Rows from block 3, named by matrix and row number. Rows with one number belong to one attention dimension. Each number is 128 + 32 x the weight over its row's rms, rounded and kept within 0 to 255. All counts start at 0. Numbers have three digits each. After the name is the row's rms in percent of the matrix's.
# v: attention query, key and value (stacked) (model.blocks.3.attn.qkv.weight, 768x256, the v third), inputs 208-255
# proj: attention output (model.blocks.3.attn.proj.weight, 256x256, transposed), outputs 208-255
v.102 098:164141172106103159133146136086139117117145163185099095114111121174164084098108112119105141112115130097175088107171148096173144073142096137200177
proj.102 099:103094109139095127167125137115140110105091106107100118184169141160118176109167099098086064131184129172118149179173134168115089127119133094098041
v.103 094:121128142178155128141121113130066128136083081111118109206117092158168141134126201088138079194147125110111184148109111099086113161161116137130088
proj.103 101:145114122207113086093130159123171135118173163210141141092156112175109179178128079116095129174150100122132118137101080149141156081141173077139166
v.104 099:134113147137076130106133115190131145123035084119166103114118123107189090111151067106109109140125136159154129119120063135034140147104140161133136
proj.104 102:121096095112163118119178172058084165172132145120135134130169153100149150127124105188162094178092119072125167111121153129167164105124140083156165
v.105 100:162088176136157110132118122139181128141103126134099144091140123148118128108143139131128096150077093158113104125177137139131159151074117150160167
proj.105 099:150180060141129198076103091129085134137124179160152120116119140088172109103081162107150117077120128078172112150121087147092163185141191162088100
v.106 088:087163129104144080118099097129140120126149139137149124124179147192135151166134155139150111146093162164136137126170128187064172172157089068156156
proj.106 089:131126173097146169100136110125104120143191168082132128083163094080143070101139167136098073127130050086149090086137196125195133140105143098100110
v.107 100:141177139122181101121050117115113138128139095093150120155091060174111129118084150137124167098133143156194093152139163141111120136155168149111149
proj.107 099:151160185152152111138140166166103167159126175167109160147166139099157100131126104119131136133114091162141110147072096096134068129170073126172079
v.108 087:098097160137172168193169170143053085141180129095082131159163141109117137117069065129128137111151125124135144151085082147154152139102149105170174
proj.108 092:129124095179115088099089107096110051115111182117150110090085196163125068116190142134097053160081125066139149042154125140150127166089098160117063
v.109 100:100161139137132117102139165122139110173124098155129169146158133114138095143132108188152127130072185140077154091134125127128150126155110178099158
proj.109 098:112124127076096197097127088098122107110186146142144074119065173149205099131112121132097133101133147091119134136107111087116156127155119156121125
v.110 096:158159098097123106140056115132057117153169147079131124160143177137093178203141112095164080123172141160128095132115178150134104104087040131077135
proj.110 102:164099065096167129146090157073151136090100158172105143137100122125102152124137117129145170177110132109072076144150161030087123151128192183116135
v.111 092:116106128150132182133152067116168162095086144111085150114121143154133206175114123122118143133143153144189109139115150085137107149101142120129174
proj.111 088:151157110079084114114152129116107052134154089164133106128117084131129148117157143152112145098077115071089139145101068144159126125128149119137113
v.112 098:145120116093119086130117106104117098107122130081179159069127082068189092129167089103152149076143170140103061155122127137093154090155190156151122
proj.112 090:118193156148155155109074150183154115166137131155149065121128089112084168080145130138107142149066083106127119178166106130152099140092152157162081
v.113 094:113105103122142122113139091169139133107189180211128093147080140150149089057131203184101105089160087145213077131149055117152148111099058151120066
proj.113 100:069187132095123140171140198105142162096124139116120145100168137184128135116094108157186129139199164140100166083141195103088140139159165110133096
v.114 091:139148122130135116081110162167141178118124125133147072111112155166100191183131121113137083143159126108174138101135190144135167119113162141106058
proj.114 093:080122168104091123132120131214155128080175105119139181091190138120091129079123153072122123144135141099133053133196142148074103155145102164148153
v.115 099:161138122136124148117144136107078118130146124138087195228174149089119127081165164124140135056111137154163162076096109155081136108139097122119185
proj.115 093:128108105148158072188100081109146131147114134159147062091119120144087107111107091150101144129124176114132129147141166096109126132080114150159125
v.116 090:126167118127121070105110128124105167117118149131130108096125191099076178081155116102145131122078108182021146103097146124062125133142112112094145
proj.116 090:150108116095156164115085103148129094156120142166066099161127165138128104170105098172124108119110163176191131079176109130145171153070147079108052
v.117 096:148140124118096085098175169140178179133143103131094102089171162160077119113136104106085142143110101096135065102149096131084103131104141128077079
proj.117 093:153118114109185138120131167130176149155114123189117180142111089134164132114155143167125124131074188129163147174066121128097131196080143073179160
v.118 098:073131158146151194171128155097138148137077083135180165139107099094173097133116150117075103133132142138110124120140105091127087162151068119134107
proj.118 096:091098113108123167119181151195147138106176107052139084101120124098120118186122163140145139102108121143142158077121124146150134123122149173142160
v.119 101:138142140161101115135079120100126106156091119091157086147160089127147144135101132164111114088103149101165134150167127124095097120105143161065149
proj.119 101:162102101110122101095129145134171152139163170050141158116078120116139119111137146142127123169076150100111125146112133157124111205127162055126086
v.120 093:085143156094088075114185128104103137086174179140119058097131183078185132107138113129111118109146149153153133087140115113139151122148070119148145
proj.120 095:108108159110182150122181121135140115112140102135118157149049163154128121081134129134127177125098140116060110122088177131093197146129162114158046
v.121 092:110092146101149089134111150142150185115131168105172126128133104107085074188155102147117180162103116086165086175183134128162189069065128083153079
proj.121 097:128166168141144174084104123166160114130156115113114163122118131137143158095127141075149112050131167113133111107076176122132089164133113183094171
v.122 096:100114107159135071090102097148122121140136111115179136126124126108156152117147096113093104074088033152144170117140092139139135137161147159144092
proj.122 094:146102188075180162122095151103173125096137155167099124213174155137103148161055183199173116137122222123110133126163170125125172088120115066094173
v.123 093:156099115108146216101152128223144174130085194127141118173152102121169119107113171131123150112107073168096154139119108103115136142068120138096146
proj.123 094:171084142171142130168104136041154205159171077146149122088172157140108191082114115141195158115097121131140150116162146154217202127160119178113150
v.124 091:140158119072053112126132146116140126104073133158121163120099148202194138093135129134152086175137147072113132176156143159115114119088124194090065
proj.124 100:117096081100085088095077091110104119194123072054167127115084083123134116084100088094130144122121136186124094083091127122182096091163107095163144
v.125 091:102120114100156115156107112102139084112079122073128139182191081154125143148147109066180147125149086182124151141094190118156186104127111157112124
proj.125 095:128105166146140132189158106089090092169133117180137176151117095108117118102081208176059105090134102047176077080087100122098184127155127151105137
v.126 091:159164129147131176158158159140110116112183075121112161091164150060124139109100122092146103129113126153081167199080145203096155123110170061147113
proj.126 098:097118133176078133144148159158131134115114200150112119103079131150092109167135137152103116160144132110149076115140116145114092156109161114129093
v.127 097:122124160155145122131075197123149170158069097135113124105130107104126139125175145086093139136125135123097141147061091150107107153124174096136092
proj.127 097:169072148090126086177134111143088147126098097144128130169164123128100168110109128187139091148116161129130119152168156092138157113145107096086179
v.128 107:085115140138141088135107149150108094088127084118168136058161132113161104156148059135091180144109144095153080149183111158084107070106101118152144
proj.128 102:108144140136191154109180118103193160146107094116033099121188149071150130094128163116103066136098185180113147168087152158141166123133078096110118
v.129 108:119130126102088153037164155161096109156088046130065134144148098138158149131085122121109128170160074172090108134115156107148115152112118103157155
proj.129 107:080126127115116157140183091135066109159164194126204091178066102150158127181154137107104089093167180111094110146168182102149178132157164125114104
v.130 111:080109119124142079173097087127139092068143109104061170151116130143153159103134140135148129125122111149147076075128135172071172146171143101136092
proj.130 102:179112178135024146165122148143121134094148158087172173147155161091094066171145133149108160118109147108144147182152115100141087123087078166131142
v.131 105:161162108109117122074063136106147117136122146170146084115164170157108117143143143114116134149098170150195135142116096124122084128164150113090134
proj.131 101:092134160114143141114156144119143149106099166183083139138099046093143160187134131175125102127148127084082156061092117121123137138160135117103137
v.132 096:176138139166110159109077133125177103122081092136163141137141175130147151180164111169104157086119068104147107064117108171085104155133162113139171
proj.132 099:101146143120102103084193084154049207130079164116118179169130105095094100105127175120147069141180202157136129109147136115184077077093083085153078
v.133 105:119152096129130151116140169080134143097133143106112172117139144120176121124175168155107158136175139086134124104112161167189136184130122150222124
proj.133 104:151144101103135146065136157074087155113109158134112126167166133114092180183103097080177135136095075146129138168175121123098099115071109103085114
v.134 095:114095115176089102150115119119140171143095141112121110140125155145065086194165138121139111125076160193142141111181117115161151102182144059119137
proj.134 094:169153144167086190138076147143154076114113117152109102098125114146080081104127140146098192088191190105108089116139142185106118181155134178051127
v.135 110:140116083142119144150126119105148112097138162090068135114136159098134136023085101121127101078124173106125150116066103144164197171157170167164149
proj.135 108:191164082127146191130119110214103109109080167115144079170100144140126028142130154128093125149123081173126159141138116064164071097138128102138086
v.136 104:102117132143158192175068151117087160125122099127099113137089131118102126106082106118111096148151150143134127110131176178122090095132129073173142
proj.136 102:138120116096156126147165181118140121158134144128171156060132136100086181152208169154120141142139164153149135086152130125108109128091163191085162
v.137 101:096119104164113137157108101141175133096103126126054132095110075149116156158110141142097111120131131057059153136122126131167094130148150137126090
proj.137 104:157119117076152149111117128154149137109109134112124121105107107135130107169135097128114131152114150143138140149147109150120149160087140124144182
v.138 105:118120183090151140141110091056130078158103145117104156119195139127170156079136146111109089144145087137102121085158101122087072088119090130174121
proj.138 109:122141113195106106145171106140158125106103147118090084147066145124124095135118115165142124094166150092170151109147146127180213140103101132136188
v.139 096:092083102129163127091127164159149182145090126161085163135114182112167190110129149127101135167204091075138121112127138111134101139138175085114177
proj.139 099:139125138140082129172150042116110080106139114148108113172105108103127083110120166167130158148110157156101145124117176126155213169153125135117067
v.140 096:130106113153117125109198100111186142137130163119065120143065145077096132111108097077162161136181111115100204080166115129133147168100172138179171
proj.140 096:103089141173123122094083135198086122074068133130087171106188174154101147122141190144103150146115111189105098106161119109090098143140119190077144
v.141 091:170111119103107123121083105125123082143159170141124157158115127117147168196137126088085109077159118111118177096128118115137167123158178135130134
proj.141 093:155142097172091143122168105123169112146148077131079136138141163143119171171116117124154085184151150106153133109163131137136137129184124143125148
v.142 099:163136147157107127105121169093054146038155101164144115138079133102158111119157142132125184095152149195142122088166117201103126116122142109193132
proj.142 100:137138105133146094140164102069126141166178104081150113175161148123087129091126146166084162169089114114089155160086129149134117116120123106088139
v.143 096:169144111154150095122119121139136110113170152092134171110198065114087134125169110148125147125095108160132136137016122124156119090146079054127087
proj.143 108:154148130135154144104138112109052092091152106117146171182082144159076153133108072151131092175148149134096160142154177101085133163106152172086098
v.144 100:108144112105104054105170132134076165124124121096119146124135158136101086188163163140143116147103106175112182175123168142154091156120137068108118
proj.144 094:118135074149147152132138112138116079067122126081162112167066139104211181124149103154086109065120173137108059130134080174147147076140166182145094
v.145 102:114156141134110163176166127160103140128126137120183089169096129145151152173086075124146098117099114111153117091103168074126138169159112127159118
proj.145 103:097127107094165100107121107116158070140138114072090170098145111192144051091086126082074193159167130149138125170126172136104091124161109092119149
v.146 100:109148159138115133147073147076123145140138102092130190139110149142085126183150159094139144137162106124080085043110163120108142137079106061125089
proj.146 097:142168149165134121197111140128090126131083143173084085122146152110112117080099147204095144138112195115142084154141167186115113130129137134155151
v.147 104:127169081095163102110074137190133105174155152147104144065133143171102166103131135105170163163131124168103085169155087110184131123107115092171194
proj.147 107:143120117158149132099179114157156111090066077148169113142122117171135122171126159138122092112113092112080152150176096108086149129153197144113107
v.148 103:121146069123159105189088129083155191158119084135083063108128087159142143178200167171141162137134108108122110078184102175123081125131186146112151
proj.148 098:182120150138120140115145157095151133099130149136194170148135120142127143052120096112098136138150148155117129103125140127115146170094094097153142
v.149 100:137145123164129134103030134139126140165140158107072107138141113127100141138156119138129139062158071135102144099156124092089109147095139153164182
proj.149 103:158164178138135103081139097110163155116099150090095118103156130114145095121058137084111119129067150129111089118184121180114124114093156080118097
v.150 099:151116141142160152068095114128109146126156062141115144139095126125168149128099123171117074151139126132129105102080119106118115153158169088135133
proj.150 106:163120141095104116122126151128116095118162147140144119132072154195185136091156151130195181181111113116129145157153143113109181124107121112104139
v.151 104:103086079085151103100096102100142166123108112132113095091104058143138188089147131179112173118125111083162126122174132140071158134072126101142148
proj.151 097:144095169099086108169149148128132071192162145141144083143160182157122093149176122078134133129092134087133139119132130090164136134123147117091103
v.152 099:114087096106105112093099111123127074148145102085151156072109149050090075084085107162126181114141158113113148153072143141126146143156107102042070
proj.152 094:090174160165185112092119152172132125160093200126157120164136125149082119198146120073156074092119090136122108135154118130094096124119105125153122
v.153 101:165137100099111095145067111124120182161163135104133121161153122081118073034137084080076102157141077145107152168134185146187133128124141148105138
proj.153 102:159130112111135121142094100175197089125053123106156104087127103160085125128180115105127099118137100113076093087104122074105139131187103137072162
v.154 104:142114124151073080138166092122089086099098123108119094165164069134144048129174155086109099125173151168123111087174126121119082102112122097126165
proj.154 105:109166181164135132098152162133157185152109147144114153134119165072097191124157116105166137129111102160113104126180161126157142160118131179109090
v.155 100:093133159126118156111090143127143088185129167147106201119122142090211110114084123127139142187180123159121070093117132124068080076156084137057069
proj.155 105:138103115173096120143145074140114147153136112157189085087129185120034148101151129084126094156151114125145139121136076185121164174108100062107121
v.156 095:160115082118138168098114039104128063111114096142213092138121110135157121127114116135102140080150143166154146160155151191128179144125161092115084
proj.156 102:083218093118104146168096124155170194111190121157080120138156140105099105165202127107177152155120139113113081136120149080151125121093083180177163
v.157 098:130108085120116111077111112112128060133183220107079145122196114073117129124087083130170114117168109139042148063170166124102228130106153106105157
proj.157 094:129124083106137205187117151177168164165186092142154095132113045153170123131142152127119100111104122141117177150164166160160095141155126109084132
v.158 096:146129142160134105099194161110195206175112158167154123104124167157105082146124112166152181182134073163184195132118139129077116145112184164104118
proj.158 099:122095140178120165108061170136063071122124086104144134113123102071109145072137175095107118076103107140054112144119115124121149132146067131124158
v.159 110:150093118123153154160088123176091092168091067084124181082086168085106147149049090122154115107088120112118202180142113112095152111027177132104090
proj.159 106:124117134138091098175116142179173104127157197188148097093103095127198112109138108106054124056041120164125068173153099129149093146163183081137155
v.160 103:108096162108134098125159109158145157106134115162142126140160194054157122164136189170114074096076142113167119131130138065162111155130126160187171
proj.160 102:147147070129107160113127211145098109080125115121165128154088118187103092143116130141132114148204068127073156099185083178084123087162162112098113
v.161 099:134161143163092155113136184151127225124105086162107088109199138069096091130126147155163143086202146126136151110079132095135205175125127151171145
proj.161 102:097124188115149145158116129139093125080123194212140181177105110186193140116102096162128149152124122094170093096123069167114070146128145121079161
v.162 103:182176153102178149086129122139108062164125159140114131122176130132130095134107146150118149131147097171125185163071164153166081117147104147109171
proj.162 101:099144106201172138070093151150173131073097118164145085170094176145162148077140119094117115144092093086183105169155148074141169157058142054081089
v.163 109:111123173097134107165140120076139144139070113134111133135116138136124142156129126065140141178077174123153180171180163172140118155197113137100112
proj.163 109:150123117171107100123128099167036151169145162160150097127151152091156102072173103148157123116183105105114124114077096094112078183079090153163124
v.164 103:105099113146123137088065149178111182093082161099081126117173088071084183132124138102108158169181057133131212127149047171146099120186161111149135
proj.164 102:189180161165133083107149133164132124129098076139144124128152123146171141124118084135159079076080088121161132149096141058120116104081159185149123
v.165 100:119091117173125116164135118078114150107129126137123087194152113074097109129075123127047178157153171060121078067165162085183153127104162127115156
proj.165 100:167101140131106125111122151176127188149081178097067140142071125173162108089148082147149100138173119179086175141081118185141113163099110102140138
v.166 109:081124122095116198181073185151179155109134059148122149146166173038151101138115172171099144135129112099157166168146098107087134160142156094141131
proj.166 105:133124141138187151071203095111155115099137148101105087103123070142036162131105175113198088096187135089167049113104131124135107140170149160139094
v.167 094:075155137136118181109166102152091176157105094125125140115118138136064126121170121142176167134116143056193189140147162039128111108087197146097193
proj.167 095:159086117112128073087112174149166087139171140157118127152127172082170032169094162160096112152167100159098061152125114120177174142159100127126104
v.168 101:082046145108191111161138168095112143125100066145106143129108131118158118133130095154110099104029178131121136154153051113140105171156081181113095
proj.168 101:122163098130098090139070093178156101124147101178115121154157128134104173125141119174158112188139129135099150088104129171129180072125199118130160
v.169 107:141100172124102185147140118105141193072113107176151159143130094147121089159150103079167143125163145150200129117099124103079140127150174145118138
proj.169 094:102171069137136149117130167120108117181043124072129150127097165137195168097096099119083142087156102204086152185121095138096081193100083150108155
v.170 097:120166086079141086148166114208163093159182102134164105108078060149105104121129107133084161089163118162121122135056099084122178129112177100084138
proj.170 103:169152117132060128109138162093094159089069197109157154173073117065090082154105164165167117170127118137084112094195122114131118136134101126139090
v.171 099:159129170107165163138121135106106093126124147129128103142139160130126089168105145124136117142151119144074182157109157141103101090129112152115113
proj.171 098:129128109143150127075165138184103126122184118076130167067089053096127201111168129150112100088176096090160073146111098087113166175061136113153146
v.172 101:111082102093116060132167144126137137174173119201141141127118090135104157128145193140176077111150154094152149133077154111108107107156102152124170
proj.172 100:161135167106132216117107115091129127063084153085142152136126059177185090075149109192101132140155041160117161188143117115203117144113136112165131
v.173 106:143179154124088105114136103149079139135173157105136141089102121178116112148134170086107083166082100167099103116070146127161121145098159123082143
proj.173 105:125072099168121119165122137164178139125070127099180124185148157048098095092161122104085098114150138151119171099137095088130192063176109115171114
v.174 091:155120111080206147137152152121194141115174166094105052095086134146155109088131120140164126147114136174092103123183169113158130142166123078148146
proj.174 089:104198170107087084125136164123074093136113136155157163154147137132124167137115124154117168156127109084081155123095111134059075083081145161142178
v.175 098:050079157105121119155149132106062132130132165125120141083109125091123105102115105141174120107114136128145184099065162087151189182057134184092162
proj.175 094:172170092094105143119139113105202122156128102130160136119152150160180188152150166182119108122139161103070156087112086155130112106091110051176161
v.176 097:153103126108106115105132126160094150102156127185104179127117181116138126144184105105079128193153133108087135131171128081109148118179135193218113
proj.176 093:170139159089154116104075145130102110110117148106187114158113063117092094153156132116154156163137128141133149100143142185148108187076152112101161
v.177 101:116145117151095157108080125111133130174137084114118166143161119109168115154142144136128124147196143128140087144134067129135139145123096057148142
proj.177 090:194149088125143128141178131123152088099117149136180112083160142122104092071143074146139158103109123112053142055118085120087176110133132207148152
v.178 091:108108139170158115175107151115106105138181055133158171122167157189109136136105155110162136160107140159087189153118178141141106116163100103137185
proj.178 093:128143109153134075139067099105137150155058160113169097104099113056139122086155108161161146152061080137144084089137128156115159131102104145159152
v.179 102:113135126078119163115126158128126136094147110156152098083096094090094102159091120110129088129102148095135092112089144202103124141082130195105131
proj.179 092:098135085125168158132153160119130187170105179138124135159173131164144117113146130080096177072105155143135134144150128079105173169161139162131104
v.180 095:111080101188171061100120117132128139134116117119121144116137100110156105099110106142120107085150109177155082130113044088072151120132103140170116
proj.180 105:146148123136085169094090102085116090125149153129146095137143112117137107164134139135157142182090143101092171111151172145166137083117192093089104
v.181 111:115108101108141109184131106167157060128111110160148124187166147066104090053182097135198108142164057091130117149120193145185129087124117095124125
proj.181 108:117170190172152102137156132110115177100161144113159126120112103102164184217121142096096106095118148174119144039161095143146170149187083157160160
v.182 101:086127124111124127096189150106178151169153131115129109104087112181187173137121114135119123124125147112090146118094094120148138106170110156058108
proj.182 097:186090178135131137139100120132103139104133148115134110080068141054101148134144154140103093136117090079193114155174148111115090183105180101124139
v.183 104:114149162143168159078103151094119085131173137111106161114105168131110109065148103101134160100092144125118105099053131161097169096062148146095148
proj.183 096:130212092140123063150084081094081146145077143129145099119129070124161185215137112146163125118145132097126161142173141116148077166111152115127077
v.184 098:126149104116155149103133095108123108100096167109136090173141150076158153082144162171158175094140162115134191104153141123179116105102102090104107
proj.184 102:121123106137122148152079123140150103115149079130156167048108152130075088153097125099186079183168070123102121073137113150085133125114145149108138
v.185 108:178140074171116052164151092140144106124040090115143143109133127114120112103130105093114088104170136087115127122167146183137072052127131098141082
proj.185 102:172149187131128147074108106114120092103184193139156139120140127166154121138117098142110177167098145187149159165133101081099156129092075096139154
v.186 104:097110075112078129111113106173165046165115169144107116096155107176139146124170108109106099091128193203087187187079103130077112145181120090130112
proj.186 104:162137179151174103120149095074104142069149092145189107081095071117099158157119126129104120150089101115161112107135094184152173095079110096136078
v.187 098:183154085107090110108140122208116125131151108130167117164127130115146123175090153135124162167109139114126141107085127120180109154035125172099099
proj.187 098:047146117121167173197099156107155080107112151124125119097086168125122133120111139179123132093127147149134117137124108172132152150112130096113143
v.188 102:111166170137126089166101128154146071126133097125160118120133132130084161125123165089114147092124122127093121101099094074123193136183108192148137
proj.188 100:100095141105145158091165112116103165163177164100103163117117113158111110112147102136108129089110078164078169125094168164163081144113130087159115
v.189 098:159109140160183125107131097146148172120090114164156149197163125073113136089158135131116111123129088104187067119138114094062123161114144106182114
proj.189 097:095116169092085148132135091098173154124154110112127132089070098201135087124090145115105152155132104111066088117117159148122134152138184206087161
v.190 091:141097129166142112110098101163063103104150158102102105138140136118161130117139062062104106099143133120145166137163106150096129108170066151153077
proj.190 091:131185166107102096150128177141118131157117192110177176117128118175165108117093145129122127108167160177134091131095117125117081081126182084154163
v.191 105:086120067099094069125065153131106136144132096124087118160111196151128134145107146168180130133099138080101155134157124163129138148119130146087197
proj.191 110:116113118107172128136155151160144159098128095127108137142147151080077105113142060161149104124129080117167127119117125143142198156121151142193120
v.192 115:084105118112172128188097146150145123150107153070086123136166176150117138111115154128112131135048154143130170143071119088106089012181141091099094
proj.192 117:137086117089078147076150169048105126136140126116102140168131167121146154130133103089101095125187199073161147134176156170139128196136134120156159
v.193 106:049117142072116156177088180129105080139142098121177140099145157143087166111136137134144156138076094120089176237089090168111130084137115130114115
proj.193 101:171124138149076144114171109109156181124082145085106121144073162151154155127124158146062130143152106103133155095176150055171131121136104090133124
v.194 091:110157086101098153144118149130143161087116149169139129037161106145121176153079171104126136093092080110116128110115159123176150205156133143143126
proj.194 092:136163175165173069117107093197158108152163152145119160185104125146098127072103114058081135137143128128179153146188155076122140092084110109127123
v.195 105:110189136151058146109131112149098141069171165130117066099090112168104126152151136099154103157133182096157096097178106147044187127080120114118142
proj.195 110:173173113181194118129078089166081109147077129137130146111180098089183112107140092145152121085151133137093148156135126101145118119226133109178184
v.196 101:172095164191105110103153137122135173093101110130105130137143174137157139113133092130160140174102084127150110060079103197130084129106120145086128
proj.196 104:118136125129104115122105143123125132156159118125171128162087129164078118183115191057064109149109087082071152075171123139127173163123173157193091
v.197 099:170108167129115140123062125130137131101120135085109080158116103128099143120152161184100086138111109138121162150122170134161152187181052131159156
proj.197 099:117092150181122098139164115158123073138142092181177122040138070142102168105094135112162123148128156116153116159105115146106110155078062126109072
v.198 098:090151154091144119126077107156134139193135103183113104086110130095133120133067132158148127142120144138131161118132114113132119142103134066149111
proj.198 091:114067133092116190106121115055098128063059155058157131106136205142132118072132144059151120107128140096162142134112131082145122086106115128200161
v.199 106:127072146085116156063169139154099094102116062105183140147155087128136144100147141124137126150069102178129127088122065135160102143142144121119164
proj.199 112:079194104144102178112098105155124217149110160139089144070057143151121111169145163122094137106118152099132096198104172112121110105141169173139120
v.200 106:100135076166144157071098147168090103145125139140091112091126147145135098116098110141113103116121088140155148153145102133105147174154140076124100
proj.200 110:164108084126130131105078090084185151078174130118148123123161208154182129087106143119210189135141163093083141097123125159128122098215157137144135
v.201 092:073126114121161137148122143161109148165189116102131087094083146111117124126084106157139139095204198101174057120117173093135066114095103153134156
proj.201 096:159140149118157096135156141125114105127124163137140127168162080218109154132115142094091123129117123143113182129155100116156172141162125163135115
v.202 098:142162062106128122158189161118071086130111096151174116048123119089137165122126125150170168176116136164169123142142082092084124094102110111111206
proj.202 101:136171182105125113160088136106115134107135161102105104160225183141148112170163108160106173109195183128166142148118168155214106180134166131089096
v.203 094:128115103139175111132156046180087108102198150130131160158168129108127166084126175180135151130129108088107140169178143063058152152114109143148158
proj.203 099:129214141125134153107116144075124184126103136121158059101090167152186106081146079095106115163125101150149117102097136116101116126154189126137113
v.204 098:185158123163169138107181146121114108089134165094132128048122149159143104164117096126128136109190098118155171156128117172137156160115141125166160
proj.204 099:102086099108147073137151112208106162149077110058148124137107085125112113131170123081169112129096199106127112173189134077104119109111155125108136
v.205 099:144099089138130185099142116130153153144079169113124139096151114074127105163090128146141100092184088119128151133118085104127121104092116116206129
proj.205 094:101087172155150106106143120155117131099170172141136117164177117121112144127140116124100168104165097166112189130163073147174121062140162067095154
v.206 093:174130127154128134140114097108173169152151072161189109101104044105100129142124081121184113147126111110146089156131184094096108108216138138088147
proj.206 092:160098125160188128156136136127130141146113116102111117202143181168134163133063105134178114103109167152072147112122089113131163117072125118169143
v.207 100:131094123152163137123163090132161093183098125098055117126123077092130111109160136165150121135116074169155182201118096179103165168099142137128192
proj.207 096:120198114132149165098105128170124162122128148121160151210072149151191163115175123155127086146154169100100119082148178110113117142114116065154074
v.208 108:170178138159156171165195168103093126096143159164164108152130095154106140145120072137118081136149139163140089081178139162098127099123169136172152
proj.208 107:134167110136190100122112141121119135158156129099119144136130118094145110112138131079133118090204059103125093139083161137116165129150137104119079
v.209 099:157116117178086085128074115146128119169145156096107147103086114211125086166153144182086190114123160153093101136133114121190086110106107149076132
proj.209 098:111096159156152202141149153107091131159125153207117120187127121092133165122115087076228057118087142075157101128159090151088190127168168164155126
v.210 107:123144115104146171174139126125107112106142123157145115084138136101130126097047110163157171137155153152054066123154125125139112157196100144065082
proj.210 102:168170096176130109150117143075129146094110101181104105197135082199177087147138064162167109139094138126157109152103094145118162118094153143135128
v.211 098:152146192158186103131141162120126150096064171153108077174166126178118140150189127069093091103136130142177144091049088133148089078156103096155102
proj.211 094:123136129082137177128043067139126152170155159109136186122110142075114101093139118193175142132151149112129066181184131121092187209081085149120114
v.212 094:178102120127141097127137082107068129099127167146122138141129073191120091149123141052198098142113207114075110109173112140140148166058161156116186
proj.212 098:103185150140146151118063096156128068110156086146168099107178125161148166118097146213163124166147121123082121181064161131175167071103128094103169
v.213 106:206118112146131165121095172101107105170110115168129085110151082117180191113089165141180146109093121174130161117082097117126118131125146145158105
proj.213 102:072167097057105169124194104149169142067137110097133172137135136173140082055144078114064151139088061122109143112123121095143109152207218124136121
v.214 097:156086147156092152116065122163108142150143148101132096152073080132148127146107143143135177117112164114136140128078118181136137152126163144138132
proj.214 097:121143115080135190072058152090118109109145180184071096058150153101144142119117136105167153100128118143105153166182136077098118126127058139119086
v.215 108:157216101077151131167133103075112124153089160119140134070096144134146070180162118120155134127171147098110100108140141122103185116097156110150126
proj.215 102:140109147184181116100156124141167108159131089138134132116155124114100115094148123124162124076096102145100099131099136114138129111188090117135105
v.216 102:145131141139095101140087154133161132189083153135168114116089132147194091053143144107176128169108088103114106061111135131142066151097100180157135
proj.216 097:087097139108109087162118130095117111116088099160121121189136125201075097145189106105062088093171104163097145138106166101135108091163128131164123
v.217 102:134152106128169108122137212082114147153128089130125178127135105132073091118126160179157116081168121106150121121154169093134138101156177123112179
proj.217 098:183143090155134142119095107155091111127105151121136037054138143145152166177121133099152094126070177165100129143110127140159098118133128126150093
v.218 095:100098144077156141158077119133119176146124122105084120140139076153174120137119151148150178102147148126159183137110067171144156065197120130170062
proj.218 102:152137108114083098152144137116128093064122156121098163126143128103081131172115149118096087143134178101093148074108183065084079112082081151167094
v.219 099:153088119125108140103134133127193100136135118188140198140146144105159123156086123125163174131067149091129151092098141164106175106136134137100113
proj.219 096:144113129135094109152143100078113133173148119091133102127119130131144167110137152135088114139157136120143130118143165106146105110099121095167110
v.220 094:151091124142161141148130100093146129140095142143125107097104117120118140136097103204084173189121131103083132165095146120131140162176133088119112
proj.220 098:119180146137115162125155090080148196092109132135077098112132107142165107099165207082150078138118176134132091099158138126142121149130150113145127
v.221 093:212088095152129100158210108086175131150141143099117099102112113124122186091167133179051105131139146100136143123139123103096161100142162072110109
proj.221 095:111130099138051121123112112185109118100137111110152135147158146126117096183119168120162091172124085161156086139091194149125095129109141132154136
v.222 092:121114099119166128079126128093174115108071043146077154134127093082139124114096101082158103059097136109130164144150111105110128175150117115116114
proj.222 091:118123134126085148110137088104120157172131166131103098151141238134090157089092164125140141165094180139134118101056094104119147088134105118172167
v.223 098:102107156111136108099137130180160114182161130106122122169179107179101141125131076132151100109156178208070143185122134138160121063100130147102099
proj.223 097:152110134132133105136163127100127162062096116113098055152069162146115159113142195124097091113064131074132177041129145133110156149111150125108188
v.224 104:083128157100176087148150119116153128209166111070159153120082133145147124187089117134086155159138130121141123068110158132188119121124094130060064
proj.224 107:129137118156134136112137135124120113101124094173066133173122115136067127126127170142101123065044138168086121153194082113082107178087144141179167
v.225 104:165156135138165131127158153150117132048190112105084112133121108102109097134096145134067119073107061129077139161075134180088114126108148089115131
proj.225 102:100068108136132146091157068148125154170136097124148127160131122168112125122130150107172122160136192164171121067100135170155165061080113091143108
v.226 099:123134119124116123135121162146137114063067084162161108128127115091127059138123112114109133178120110098105136088163115066145124078111131148119125
proj.226 099:066157105092157131150165165105142129103169154070180092119076133144118183168124124125150151132113196144109120165089124156139105150130107155163103